A small model that answers yes/no questions on an image's attributes, trained from scratch: fusion encoder width 192.
Rows from block 3 of the fusion encoder, named by matrix and row number. Rows with one number belong to one neuron. Each number is 128 + 24 x the weight over its row's rms, rounded and kept within 0 to 255. All counts start at 0. Numbers have three digits each. After the name is the row's rms in percent of the matrix's.
# fc1: MLP up (fusion_encoder.blocks.3.mlp.fc1.weight, 576x192), inputs 96-191
# fc2: MLP down (fusion_encoder.blocks.3.mlp.fc2.weight, 192x576, transposed), outputs 96-191
fc1.26 025:105119120154130121090139188136130150125082120101156099125093086086147187116136085140140132124138125136180154091165145133122138092137112123114092090149132134080141126129149141137125119144150114114153121096135148119119095145142163138110121097104133160130100105143145145126105171119135098132
fc2.26 024:119140120174132121146125160098153120128083125140157167148128138148153124153128109129089165123141106133137240129102160086133116154147126115099157116134133140127130125145107207139112149124086123140137130134157181109143091092147138126135117121152131159123163162118144098140147153133129138118
fc1.27 119:121132104092111130113133149108129117099124086161105134132184074123126118144142155149145091157111186141107118136152105178144154097090109135133104145160130124140159151095180131124113119127122111145125130118147122137126139134144131128126147118141113147127122109149077134148121130147148109147
fc2.27 136:121114172107112188175119149132139137084109131134162109167157108149099134117116088098136112123156117169153117123149125094127125086113104118149111090136130114136125154136096114113142115145080165127152100113164132100145106144144176142126156120147113104118143135171120116118130156145136126142
fc1.28 044:112130130131081134139138099124168154124099108139171134110155094127169148093154125151114148125090121131141116155118130106114143089127115106129168128149155143108157125152114129147128107169115163137125113123152127067090096119127140141144095148175192147128105119094074159128150175112166099134
fc2.28 050:161098145124156151140121090128133138177120119141167127118136105076148129156155152171111146162142134146095159104136119124131133106126123088141122109130146158137091152130092144127188130136122199135131159182129118159119097110121143127091150106098093114159115131129178171120139144104171097091
fc1.29 284:164123132109130101197143144090107142147149134174146095115177117152098125148135083106142141100137133068145120115122148132129142062154133136123171108120124153179132139142145103144097105108146102102129116115109134170180134113137113105121159106128105125124117133140149122178112129138110115146
fc2.29 292:127195119102125113123119103116128101122111144123090122195112112125145113134133112141117118109142106084131077118130150141156093143114114114153148121126120124154107201096185095098114110125133142122162105117138110115162141159114122109119165128112066143139112154159133138131101094110117128082
fc1.30 028:139153100156120157116117165107105088145109168161110110085137134133143129160136087127090135094149140141187114102138103172103110088165125128134124102063114162084145167138117160145130155115104157146124116114123137112151154151182108164126108125152115114136142145153088115141128126164134133112
fc2.30 030:106129141179190114157144117152149169115083126104131121105096101097166145093090146140107142163099085129107217139124135118131134085098117127161113096142140094140135121138115147096105123141105114125125113105134156079130115121116141133144146111147149175127107123120137136126116172098125079088
fc1.31 130:151151073143108078127120095149110113102146167151093143113102125164138131178165120100153098122160117092113132126135160095115140149181131104116128122161103131124128138111154137105096080092160158133125114154117166092111130131098117140130112095135129157109133156111095121124102126124129114101
fc2.31 128:132117135113167108138093107123183147075097146161171157126131097129157120089138112169095086173127124133152097153146124109140146118080112166114090125171129121143107126146157143144115129126117122082132100134105131160122162085115132133115141098158140135132134151128109132117108141128113148148
fc1.32 026:123099090150093125129092152124133089131105117142112144068087137145145129148164115107133119125127138119148133167143111111139069099201137123084186106107098137114139142146079140141127165133139142103146135156124113142178140127107096135086111104185123117094163157091135137104140142155148104145
fc2.32 024:126123141146166098123086103110157168128093101137121130092132138110146135102102113145105169183101099122126205120087134124111112107114112129110131110148141138087170120119153182098131112127104124105141114115155197094115106137152119120120132144125154174123150133104132116134092168108146136094
fc1.33 082:157143114127115137106131145119104152107136098112114148089101132128130109132119162090221111123122124076124105124144111075120147115103141114068144121145183156128125090186158127127108104146106100113122158124098113161123135072097090163142143118098147086113147108116122126141105167084158189146
fc2.33 080:108109134129101176103129129198134118148132127144136102149115172147111121128095134167144085107109121088084155148117142106152135155107144107147160093136130151143169128146127140103157088145130098129126134170171079105081132126079106132143147160121131159135135125091147091114160137123130142127
fc1.34 125:111147085142113125109104161115132102121121108143137145104114107127139140145129109102178128116095160093125122129161080111109108090117121143112162142133146128137143100145158136076192140117101120137122159128107133160163125122121102157113155072174125142124118123131151137126148166110169170129
fc2.34 118:114098133117118161133161128159157125146098111122105090112174152136146130126125157198093120128149117113147135140109140066159114130114140135165128123127107151085105115139143126121138105141129090161140113125139128148108143174107096138149124136090146139116146097097140116136131094136099132122
fc1.35 084:158111142135106102119134133077149119131181129148074117178160128172121133120100148132118109113103123094102114116138134131141135136134098133122174129116137137127120192159140127106117114100108166135093117143090136170161112143122127133163169142120167125098127148154090118160149104118169143122
fc2.35 086:144140109120108109130182099189129136073112156137088161142108132124113126136115149122130099126099114142115150169128170110144159140154091140137150094132138114138100140131131152111158105104077122114107103164151161119129137090119107108084091128137149072141104144164096118124135133133086119113
fc1.36 064:106120144126145064122129135145162101129145101113113151127133133128116145155168157139131118150119118131131143133128108113134122101107147129091125066123168106131087121158158148113134128088146167106113090151099152125126117103178089155149096099134115126153157099168149090145148112145133168157
fc2.36 074:139134167102149167143131104109124146109152118136163105147143133175120115176129093141170141133118119092134131139134146117128155129082142151089117110154114156123118121157150107123113121165103131112138112188172060148130142160122178137134160089121132124145128101130134095125121090116162142142
fc1.37 023:129136137167123155128114168136135120104094129187132175101147135106149124123124117193110145097141141135156142119155109185123125060155154109100109080118119155117169113119151147092096130132074149119129102134098151094148118163143114127086127135165100168119081133117087101130174138125118108094
fc2.37 025:110123117146149111135125120104148156128117113134131137072138110128160154117117096141096151148106126137120238132124148107147135107106103108126124118147137133102169129130106150110134119119108130101158115127170220089138119124146126163104124113145141160113147123137098163148121162107149117100
fc1.38 089:120089146150132118127124130139172141102132142172085121123122150149128114106112118111142101079075142147164119128151146120098131137145188138130136131138112130118155155075167162120100128142108153115113159141136118156135127148098113104135090083151153128095106058075101124097108115106179139096
fc2.38 086:108135132144122138120174083149111173187144154112124139115124150119112145089128124173099153113103114214119169096146133104125104152137116094138151070097130093090119112105137155136122119136102123153119120094122137122139097071126125131112121132118123126140141170151141128173109083085115153085
fc1.39 029:110113130149128124159126142100142140132090124108136113038107107140119104125175109137138092136161114136151144150121138157113126131171166154088130094102116138143129129110122132152130142137095125145170112078128123126129093170136146140153089090156138133135133098103131100182169095126111092117
fc2.39 027:142136131168139108112127125123167156148131102137117122118124124121136120125131128091106167138144096119137237109126142141145118117135125143089161157134130124109138091138085157140126138164149139101140121134129162100126121139134091118173115116143137151171172168103128108130125154124107119130
fc1.40 055:133088144121139110145106145123159144115107137135137142121123123105123146120145142131124129113158136091121166080094146134107144136140118130102100108086114137110144091108139133138108105158123101148124136070147136138098081144099151143149078125107150132163137105163138130128115161126158081095
fc2.40 057:131164127149100121126101157135135105169130103133119133175179119161085159136140134102125140107162074104124203104136155130131128166177119129083168184144144123151103100132086141177108135147142147111153152130133131139141121116140148103149110136134115173135117169106137122105140078159180119141
fc1.41 031:142123104133139097116117111125145152106130115103117138159134139088135110106099105134156113100118158159127150142139156113130097105158065133122103123149168135073077107132123146091134084109136100084127109119143128114110133117141175083148128108117114113082130124127119127126119154163141121161
fc2.41 034:125142100144148119116116125142141157120103142137106122107136140147128133110124156075121137198116123112108155129119118103127124159095095133100135143127143101124155127100116193113142102160089136141123096116127165152098095092109099149148110141166135178120142147146131094109090153090136102098
fc1.42 026:134075108145144100143103148156120107113091091164074118083092107148107148139143114090113140141130126119124133151157127105129078087192141124079122117131123146075104120147134165118159158143149163093106146145086119105146124152115107103088110122166130136135158128106166120119135146160155095149
fc2.42 023:134113162144164136106119123138163176121105130121131135127120115114157126102150116145127169164101093130112221107113127120097116129110125122092131138143104130117183146126119175128114135161111141098132114141167187097100114116152128140147117137172174144116138120108130110130103169083124151101
fc1.43 026:133128106128113142109107147093138116133146111119106131130165099145163127110149106149113130122117129140147168135157139120120153139169094151109105102113115186130120179153142157125144145124127115154123105090122104144109120156160133141160172135119167142113129123131099138159134153154148113127
fc2.43 026:118130123170163135114129126153156150115120121131159132100113147137160151140115103157124144167077108148155223136115124137132100077118129125124124086137165091087116131143127174084129132142144150118127133133152211099132117093121126126110104105140138144117109165158154125127135148105137144115
fc1.44 156:162140094135135130126118124133161145139156152171137121119117103104122116144114171172146081114136098125132132146153128156138113110158129133094156106115130154160108104112084131109103120131107132125130094160103158075126116156111094141117157147100111168146106093157104116135135145157104130156
fc2.44 126:138118130121100122119146094107074147147090126135113141104143149153115139144142116126111125151097128151109131117146110133136170127148126076133125131172180119135127166122095126157148135128138144146138183126122153129162109148095139161121157127112126125143100174118161115126129068119117116143
fc1.45 053:152145189163121109157116164135118172132106118169133109143147100155127149127144139094120143120113147096147159111145126108085137093121126109160110111125111148119140123162136102177097113121152118117111096113092162143120138160134108150117172121128144151115155144123139109170128167140168119151
fc2.45 052:109087125125164151148145148119135154130111121120116124094117161131091147153105121111143136131166108143129200152109141118140115108103118132113151074165138086119068090085113102108167109097130155083128140167150137119135118138129147130110123146132109140118129131133160128141113143109148104130
fc1.46 022:136128078134128129123117173157120127103097125142155146094108106143161149154135086143144132144162127141168157106186151133138138049159138127099141115142144130119127127121132147133118127159136114105117155157121107120099067126135140094079093081111111151128102123099172153143122173126115067119
fc2.46 024:112122121160161120152131126123166143126107119111159147117119132114143139108128115126107176136118114123141227133116142113142103170150109125120139128126112110094123146136122198117139141120116124134147120104162226114142129109155132160132133130173167132125144148156122095123118189121125139114
fc1.47 042:122121096142131110122151170169119161118152123144114152110123142100121129113117094160105136147123131107135209143130163108165136123114117128104136109147137117147118132145189141087160122148107143121114133146151162146123126130161136115101131150081126166133106080130144107138139175117142106140
fc2.47 032:132133113155135132134134131120159147147098146071119143139103117142146141092126117105154156157121102157124183106122129120115130113113125149080138128100134132111162099147066177090146171144103130127106126110145190119143108104118119135122133106157118174114119133122131119130110150123117119097
fc1.48 034:139143147153122127162126118153140122135091159140160141098153143153157126142132098145104168116145140137137170099146143150137130083133155144120146125162079120135139109117130151126132117096116123146151129114134110081105097170131110148117175107137140098138089121128121158130150168120077104112
fc2.48 031:115143132133158107127140138162121111116123091123159139112143132183148128131114119179085183137130139140135232133174161097173168126118107090101146089095141100135087146135111138113137137107089155120141163147140156099142110144162110127144121113150110134107110094127119143135118143134139105097
fc1.49 091:108126107143119143098164118161123091132114143167123097078155140165191131132159105127118162108157126126112116129176138141116106100124117087145173132118122148148164176136086100160093169134070132090124108136051131125109108151119116146099124090153103148110107135128120167092095132145112109125
fc2.49 082:118146128153166122127132121126125139150125113090107121134115138087083167124127095170114141120093126158108164117130110097148163135147121104171101092101138156105125085114065135116093099109094138087103107112135120126144172105146163124140120159144124144103093101113151147140113134107142123115
fc1.50 174:123087164140154111131106166113145079113136120155162149154124120114115133129120085140111089121118170145150155104140119141119128081120101162122075095135132118099127156158173137104156097139147138143124125143147119148159151139130134134120111111147133103102139133185154080106125166139145185133
fc2.50 130:160111131157162146158136102095134103146116139120089132079162177174101157100140130136078104163127118090187104137108132111141103122145123125181148165175128121116100105124122156167096174135130170150127126147161118111105105121153101121134123118117140147129079155096146104127156073163122134115
fc1.51 055:156134117136148124112171098127118133142130126120113121137116093092121111134163160143155112091121124157129131092115116142092128071109107082147134124151158140109148122126077118174145109136129138158153111135089160113118106094095105156138156127173170121126103105103139148139135149098133118147
fc2.51 057:127154093109091140117139117159162129077104128147077134113109141140136124113113118102107139121089120168077175179122167119112173146118158138111133109122119115143145166081172114133143133101129109096141085141150148072158168136112143124112110142123096127146141101135101116127123151077119083136
fc1.52 133:141113122144125092151153137083138107104119117133158123116152100129124109164097094141116137091155172125133160118083127155140145112127115126114177155111134144071150113091123139137148142100123125142147185174121139137144117118116148103147120090162128116153148131096157120158154082126133127123
fc2.52 133:142141124102118157117093141139103124132128149199166136144143130158109138129131122100137107083131107126100129121087132102166129132115110132111185137190128165149101134134126102139063088146120149124137115084127121173081098126116137116136092127165147112138160160144160106078113100103115128148
fc1.53 169:132137107110125100121162116117133122132109139136119103106106082131130117103129141132136127133116142135149117134136136159162114093144096107101112093112128121096104137151118128115140104114116079128147106160114137129167091132078134106090164116169102160148126135133071117176151174155127166135
fc2.53 178:104164161120103100113139102124159165113115097087146142131157125150123141103134125146109141120146116079118134149137140141113149132125119106141102147177130135141157114092154093091153132076165161135134150150138127107151144104129180137113114105114115135123117112153129181157093081104118113144
fc1.54 062:119126092145099148128116132103113100140127165147110117100108136136152114197140142124125106115125159117166148154109140105132113088160122117121147144120101101142166183160054122146106164144109141139143110157126121145136161119123114142115153125217128074084126139098106111116126138127154147142
fc2.54 053:143098140151158064129122102131170165110155175110119128110095156079121149116106143135106145153126176121150175155073143134112095101114124124109092115127152134107131075091166143132116135087174092093101084083095141137124140117175124125138130110107137160121121127097144125140130139138168152094
fc1.55 099:156148080104115130114137141119113154115112092104124165082118104118137135081149158111177139111120126115128127114137102073133106132110121131086133142134158157093114115154101125144104113134112094139114154117090085180133143075093131149151120103105177090113142119117122142143093145085134171151
fc2.55 105:121126144121118143126116153173141135173129110123131085159150129111113127114090151130152108102105103098108147196140111122144151137119138147160129115134124116120165117152147140061168126136122110134139128152143155117090157153123112092112121176103118148139150098103138088131177122122145146143
fc1.56 035:105107136141135102101157150154114142120131138134087140097108138157143150094120147116125105141162095097063125173166121113151132098131123112106144131148165097116120144114147139112124136136118093140125146128138114131129108125117112100052095133131104133089143114104108132121125165167163127097
fc2.56 029:090133123122128141131112119117153121118081130106153161110125110134157130137170089122130168167127122105163193101128122118120103119101103135120192114115116109088175148156094160099118129156125172114142110141176150084119135136132148145154139122152177145136147153157132123107105164098105127117
fc1.57 105:113124110140105131119117125087096120125145137135114147134155135157171131131153135134140109089156117154101131150127120082133104121152127104098164122127112131092143131124106148142135147108141138130124153120109118159132104085147131111116119098128102109174163130080143127136152127118142094142
fc2.57 089:114087151138124119132139129150136075097125080100145126127121137101130113109095120147158132159126091121121105150138115136110118165120125135149121104133141094078148147105123099123143136156115164108148122103120149124140139171139179134131132106166116099149176120113130120120133112109116137128
fc1.58 063:174103177123138101121131121075148125105171128159109100178136111137123128161108135144112136131091145119114081097130124160117136113145119124136139143151145132132100198156151113104117128128126132162097123150100137156146124164128101147162181149121160089118115148162089110189139103127160143151
fc2.58 068:121152086153117102106182109176130122072107118121093138108117158126149132128129131130136102110093103166118155163150156123136164157127087148171131076121142116159099146134131144121137115115081125105155080133141156079160148111150128109089096123137112100146092125168103116125111143107107125095
fc1.59 029:129145119115137167146125171112152134125167133144120116139152068097163116135094094154103123122098129137212158128135125139109147101166131137128086121096131141120124150143142138120132153134108145171111136109099129148105127156136125168176161152137149137113117128155074136153128099157152116116
fc2.59 027:120128125182179126108129098139143174124110107150159162074118118123159137101129128149110149135094093126123219128124163140108136081139111128148134090141133116118148123156093170097127117139101134100144131127148202082143113107134117117100130111128115143123099129140127106121121161088138121110
fc1.60 063:120141152127130122119132161151082106101118139157101101167095138129138137112111104143109124110116108144102133169157131107093136133185159076131132128163143167119134114117154135127134128130110128102131133106086111129147096100074111132123134074124128126098189142131142140160128123133143127093
fc2.60 072:121099133146158144068132117180134134109102123107132125103138133108115109098132143106116163163125104159110139104123152151152112109092144173115131138145119144157142188105128110149134139131134137126115087153126142127109114154150114145148148135120159142090143124095140101125105137133112125149
fc1.61 099:116119146111123106141166142104188124128093141112140083169162101162130151126109132129129153177107120134106144144108132127165120108125134102103138142135133177094122137073155102146109147069133145121162144164103120122115076117156127183133131110086111189107146098095151157160114165095135103156
fc2.61 097:131098110134113136137119144172105123149096137121133126131101131135110145117180159138163082129138133127123165124134175129138101116191142147136135148146107131150136152126116113137150130149100127097117114090087167127133176209125124097072085142130115130157168105122142081115110122102097129127
fc1.62 025:141127109131141129132100162129122131058093098166147151128125090138135146133153095130142112118130145131158139137193138140108146082143153144108102108132179160110128138156137157165175144154108168121121167122137098154137105155129104096112143132149124131151148135120131131166139137159143058115
fc2.62 024:107099111153149127122101154114137160167156122121130141079139137095172136122096105133105170177102088117112236127119127117109115122137115116092127114140103121124140112113117171123132131148130123110156114125165160084114120092131160155138106141134130183122129121126145119135113160095138138126
fc1.63 051:148128123184124143155134128108146109120126155167181113116127151152159151168153119161134112093103108143137136150103182114124098120135125125143144109116117157125117153118090135174109139138118144140127113131076146117114111160178110146100130105159144130160134154094090118118106121121125159138
fc2.63 055:156069130144199104141156140119137107113118111118166131097101134095109148136135100129149132140098111146130179113127137149116106107150156164117124117134151139156095159103110124120150144142122123121155125119130140128161109165136139137125128114126129140142075099145138126146117163093132117118
fc1.64 020:131116104108084126081136157102134121127114131155118146082111129144141100145121103149131129095169141099120111116121097131139121091120089148097184105133147119131128130150113142119133138118086130128163125167153137147144139153108107115086085098170108130120146157128126143135132148136165091115
fc2.64 021:108132116163162130122130150166148119137146105146157167119151125110151143119136135136114155160083091140138225164109142117139122115125120131122130115139129128122131129112143174073116141166095129112108115141138167097133132113165134164093128159122122172123145125151128135101093161103154140115
fc1.65 127:131123063112159124135107150116137095137115142116099134097117137145149148167139132151117093160147118115131133149133115141135087092153103087086152146082149139138137152128124126130112154144127115114147136151125093138132093058118121127090074087167076156158182127111131154092127138151135124115
fc2.65 134:156114168122104118095126134099121134096115109115172153103147100079131148097128102168104148124123160135166151093138103112112108142097130124146168120159150131092149128142077095138097128116105185100125136116102147154153150199147112170148119114103109070124145127112149137165130096130157145136
fc1.66 048:128156108126125148097096132084138110111089138137130111119151125116183136142107096137121114108110160118170135118134149131093131119129137152148096103099101149111152187125100149142117154138099120149135092073107138141118145145146113181158157115140117124112096153136103121124122138151136147130
fc2.66 035:119111167146176098157156104132152159127112116129194148083114137106153135106109146127136141132104132156156219155169144137130130081123104128134094089090147106118122127138118157087111109125124160084095145131124174094093144104156155140113138095140124133140091100145136121104122144126167132088
fc1.67 024:118102105114087133096108154128125103140123137149131131103102123161139097150135087123130105091144127103141103139157093148130060098131136129105210110125139122134150149140097112121121136167077131086174120163127080129142144153088115096083093103206093115126130164126143121108130144141164101123
fc2.67 023:110110126167155082141128120137126168121123127114131118129123143102110130130107144133105124177116136120089224163105169106091130124110135114122120148152111119116158086086130167115108130116127141126081108112141145117112111092196105137138131168136135173089148121120105091130089136118148131097
fc1.68 144:109108115121108145131127161152136120080130127127123100080092124161103125135169092103148131123136121122139146131147119127106088067169164117139173125190139130134105148105102085151097138153114152131119114118106156171091122161135164140095142128166168148160183128132139127118094152157105122128
fc2.68 137:147085094115117097117173124081095134126122145109147130131125137123082157085121113129152130117199076119130109108097156120147114122144150155133124074119127130106132111141097131128169097096153169129141167130106183138173122108087171094114101121124126112143130137163110143155112087144129141127
fc1.69 118:117133136149124148084132120124158133108096135121170147168119124165128116156099129158116056097135135099137103139156115162135136115118124165137111112082131135136116185157133129102148146135098094161151115095134108133115151177116122119132152097141095129153122151150096101138121117130120086118
fc2.69 102:129141190094120092138152145151136102115105145146160141076116140117135133096144120120122081125089148144160116179132102142130146081133127162162129115100136094168128081122147136134140113129135106122087149079136150150107137151133101134156149165170137168124105117139114124135128119144129137110
fc1.70 208:107183083134115111101171136115133101103133132132092113128106107125121150087139123108138120133135093127109209155133122122134105122144130152143146106111157124117128140128138165111133140119127117122171160134164136134146121116156189141148104124125152174124113142157101106160141127106132131132
fc2.70 203:133113118107133167103125148125139134109127159079160159119130158137164092130130106151103135100092129154119108133151107126133119154133136158139118145144107108097145129128104125114105151145140116155117127144173164095123087088121122155124133093110145112132095123144107137152130141136152092111
fc1.71 089:085123109108135102127103115111139156133126150093094149126133132146151124128103126091160148147092134142137161131139140096170137120110133114126171147190139132103142132099121112121123141080151106105130127121129155139107128091119152171180164094136158160127109133118080126110134084086119160140
fc2.71 099:142177114118166149136154134133095119110140117140135130127139115119129146139124123106152157124162089094111174110113122156116158122097134134101116134088117140147171109109121163152189124141110073155140146139153176069172127098125148119128169116098096127091128105136152097130133157127160168174
fc1.72 029:112123088084092146109095157112123136126121138122114133099152128123144112145166144157163108130177149111131133146117099153179123104139107126083137111086131119151125153138091161125122146109110104117143121137140111125115127139132143125122095123187124142131132115132123112153134125143180121111
fc2.72 025:126092148139162096132122151125168151125116134121123154132124122138175147097113123104124121121143124115131178122123161112122125093122105144091138127128116118098094117107096163087131120112124148104128083136133152134121122116118099161116099124120140183135171139133130126123093135098163120106
fc1.73 090:150135157102145140151118192144112122142119173151169116114122109162103110166118085134114127099144101131136107115138161150115114102146184130145160116135132163136164126060133104151146126101121139097167179125105142129145113114143144118129137106136083151119120142117072133166136139111139086122
fc2.73 089:098122134127090173100144140165143115113132091144086119148174131098102145102099125135104127111119130145134220148084126118127130118137112151147136093102094104130104116129137100104102094123123133092124102104122139124152148111161150122118144127098124130105137108113129120133169131140132104090
fc1.74 076:158075154134126151108171103162123083143118147117136095118110123130104121138132091142125137124124151145098126130148125156137154136142110133128171118133130146134114174111145143137136119142157160119162132173152143124103145131119087089138141108129151150093178111122096175109137104093109142104
fc2.74 080:104135104119098109103164094168088137091134162168155169110087134142104094131131117146126158072120108114149150126089111129115095117071156098141088151172110148134119130074101150136120123129143117111139158071148084121100164126113134125119095120147131120111108167137130113105093125090105124138
fc1.75 024:143128101072075139098112170115131149160137138145122138109118135166128111127159120147132140102124133097142132124124102100145138102152089129106162104132136133175129185148113126112116156131113123148161124136137124135115147138135129144126116143167155141092156134143109140136126156108201130154
fc2.75 024:108136143168161106148113135156141143119108100138100140086130129101172149116116123163136129145112107133110243116134162128150126078106096129126114092152132122136155114136141179073129106142119142107135117129151176096136089136139119143099121114117119170149130126130125117130088162097127110087
fc1.76 102:165114140152159131098143137148108102076118143151138137089134150128132086135140089176144107108094117156128147093098160149133132115117113141148103114154142155088127100125176149139134140092092134135182139124137159158135140143128141150075120126136115115139115131126164157150113185109144123151
fc2.76 102:118154161092095136135161120104128163108107141100133150161127141150133119121140118146113130101101143150126132129153118100122185179120137127153128143133129122159137114132145151146141134097117143122122178125164150114163159179117142131130137140150149091118119130130096094132096108141149143121
fc1.77 107:090136151114142143143112089127083140114121169123129149093148162119113112135093137148145142113157093112121122117123131097106139141123119125096123151127130130164111146160127143114083110105127096165114121133160145161101130133092095100073165095123124124135146150120104132110105150179067104111
fc2.77 120:149113113154127148110165113144147123110127149164182149163131130129119077151135141109157100096075118180143147125147155132129100131116143147139079152152146140119087138095095122120101117165126104127126165094152099142109110078168142083101127131133109091087089128155152136093094128110155140137
fc1.78 082:123164134077098127160094116112113114119138118145082151122183118139121099126126133116129139109128109118158145086100164115114139115087076090120169171110146101118117130144209144129132140123083153110104144145135156094133130121101139081138130101116133146114136115125141138121143095100111090114
fc2.78 084:127107171143131114153153136115106105112123086111080148140132140130114135096135143140121122162084169139096132139140172136107114093137141118158127105100108140112116121129083094098124119116116143125142118097127126064149113176144134154128107087142134133140100109152120157149113109124132084126
fc1.79 198:117092121127103127103096149143102121119154096132156144094141146120162100145120141126158125128123124159147118124156096149155102116172103082130152076164149152079148108137090134092143135113111112146162087152102148093131095125109117096081150116126124114124147126153100151123169101108114124117
fc2.79 210:128137148079128123144175105126151119150109148143144132106138111129127135158128145127082089149099127102148074140097165166133113173141134136123120122095111120158124084094125113137119117140131124151121160122079078106147133157123147134122100133089122139144102115103129101149122103103101145140
fc1.80 207:115112129131149129123158158170131129133132108164152130128125144106163151138126124099129187129088102160102159140158134124131113114122112121125121091095157118141152103115118184109127109096141140094142133148130175117128109130146179131142119113153117105198162130151139112119152161128132120112
fc2.80 228:141127163173117153126087132122147099147094160122111129152107145140132126119110155122117115093141122171116140099133155145139162159146140173188117158124129163144114114097112153114096124108111105173128157133108119109155094105152131135129135102045128145090106132111113124128133099191147094114
fc1.81 036:116078102127137120137085157094133147106070098094112141095142126139116141136159128133134128114178153145133162138110169127145148090158147131067127104085110135119101113110140135154135155131144101142126146068134164121129089146118133148146108102091138129159150107101131119144159155118141070125
fc2.81 038:131147138138115151146100119114145152162118129118149123154179099131111154120131149099093156105169093089116214096150113104127138132134116152065133158133139115124098119124100126171132130115181150110135116136151125153122115117148133131157124138140092127114144160138129119115156115135146141143
fc1.82 025:086132122162099122120102152124109129097134130137111118083107126130132116117126088116136138109132134143149160142148177140129125072165159090082166096147095138134136115100108100135101140113113100096115114091111144088117056156093108148096103111083152112123117130105109134137169129113099108118
fc2.82 026:137143110179138098127123112102176129132111114143120143126168138124160142129151161118083189159123111132125245098132151122152143145145140137116143115128152112099138128119115176148113150137129153111143125119161188121122120121150122129128102134149119141113134138147108102106109153163130114092
fc1.83 086:119137127106108126151108148134150120141100107102116120177096137149103111116110110155097133144128146118157134075151162106099139083075113135123150141130149114142148155155107093126113150164105134180161134160141104155132126158125142112180132121123104136106100119168094112138072115121204144136
fc2.83 097:108166117139123118112156112193131112087139165156117164141104117101135091130115174140106089101118121138121139142100140163176130141145112130111114128103131101163100110122109186083166136141122116132092106166157126106129135079134103100081123118146091112155099142152134108095136111149071121134
fc1.84 062:139112126115155159145146102133113142120116161101106153103122162140142133113137116131138138120117182152160132147102144122117129086159117143144119086113118088082095112063145138141126132110103110116130120131141133128160135125143127109146148081129129100103151145114114163158108150142142114112
fc2.84 055:156119138128112173167114141119142140073143112132135178156134121144136144141162114145172120147123144117131106122112140151182121109096113110138112119112113108115121102127154146124122119124117147088130109097136166116106116155166129161144119103141164149183144145169123111108086207131126152073
fc1.85 131:135140114074092155118129148140169134122134144108182150071101111121171116147104124122171171130117119103135121161120157113116135161130116180149138096134143151143128091173176173110122103102103135145107131091121131142134145123142149115130120104158159089144134113135135142117129140106176193133
fc2.85 142:094099111138151152122168159168095128148161110119093103128121146121153123155117121183141081122110127104133100102106124118145142164114125125162128124133090136069062106164162102120106133118088098167103149123166084176093101119138103141129151127153122152105131166098143110118121131153074100141
fc1.86 090:124145121114147132102114115103181159121138141107164141130160135122132106150063157108152117084119102122136115134098153141157166117132134147097126134102147141132146168107088092154068121101122102100127105089119126129156131144149100134122166112147104119128155153118092157126119082135140118137
fc2.86 069:168138129158145102120212155161123113159162126131135108133140131129136162116099086176131101143100116087117146177140139135154132126131090127158092121125145108118143176157113110126114154128124139124133112128120149116131122156141123151134108092095138134139050090157124131163136125114140142105
fc1.87 105:143092159101095116142130155122122107083132148182144149083112114165108118156116096106098085142111129132161108167133147148072121078142156137127141107123123121156134179137111162149113112148107119120110114146137148112128156172130144136127136135144133115097141138151067062152093132128146124126
fc2.87 115:125150138102139143111092105126143109116110130074094155126181149155132122136165119131092165195153127155096120083158123150162170141115116116125141133111111147079186168153164132130139132112097177114113116143089146158110145113106130167130171108106117114130124097127144114129114152104128154120
fc1.88 029:127119107089134111132118160154123130141143162128169167095095099130133133131133074107104109140147130152131191130176139132170098082162123096112120122120139143151148127109121151135143147109108149087123128097124139140104134121121140152126124093107143122100104137148145182140134147127109101141
fc2.88 028:124132094167171127140105152113145098142083112125113135159114126136143136133153132138097169144110126142120184139129114107152138115125129131097122125119133112087145162108143202112124129123118146124136137111147167111139118152176136144098124119170131128161144113108117128134060144086096163103
fc1.89 020:136107123137161124134080170120142127125089115143111124059097086106134125135154082111159126135136150149196149118166138127132152078202152136082090088116123167086118090112120169161146162135158133136120147089131126114121108173135117141146146129147136123122126118116132134151120128154133071135
fc2.89 024:113126143177174120127094130143155167141111102142144143097138109119156138116124121136104184156109076120120246125131142115126126086118109133099121118133138118110156137137112185113126121136120139115133118133156203093127104111138125126126127119144133153136146137118138115119125172108126118118
fc1.90 022:128097117150160096133105157158134109108077102163129134070075089121117159131138090104146147151136139153145154126188141117145139082211142131080109111149127160094109099114128153154134135142165125105113181123118125116108104141099118124102125107125138123122133118103152146139121155154113077139
fc2.90 024:127130142164174116127096125137156147134101111135142131099140124117152132106115123144096193153097076120126250129124140112127128113127107129101142112139122129105155145142117179118134123139117137113137104138161204094129110118135132123125125136165151161118135130116128117124113188117112118112
fc1.91 028:119157111146125119090148132101135153126157127169124133121175088122157106136136123165116100099144108115157147145126118186113137098132109151129139129103134131122141182125114140131138150144074111153121095119112128149130133144151133166154174171131147134117089155142068107161123082143166127121
fc2.91 026:124138129181157106111142131131135158131111105143160139084115121127136155120122120145163163139100092142152247136137149127141128098113094129129133083139141108127140119141108163079140125132098121107139116113148224080145138136128144130103130096159126144131106136126139109144120143079148125110
fc1.92 046:097122123135119116141111122185099115149111159119093164143158174149135100136108165109133146137103114110112128166129123076122116101163121093111176095134114118155168136107155084116122127098111162103117077141090160069135153096115149118124145112113156091107118139103126150078137146075148138124
fc2.92 047:148124143133113103147152143136168139121141140159163108085163140151146146129137162118109157149142139139112185142135151123152080153153149110110109130106112081128136162108094111131121103126143106103124161118143162132151124137171074155153123137167105100114124128142080143131114142143146117111
fc1.93 029:112092130155168114122129159172119099111085122175107129086073074123104151143132104110117139165137123115133143136183142133136109080190131125098121117146144140092111108107130106144125137160136123093101185132108115118121113144082103118071108110150115094119122128102136136109129136173132102123
fc2.93 026:133131145160155096128103108121168144124113121129163124109136149130152120107112146152114185160116111125114241125094135113153139147106105144116140125139118131095149143149119183086133131111121155123110090150149194082132114115158129128129123138150141154105134140115125131134118186109110114127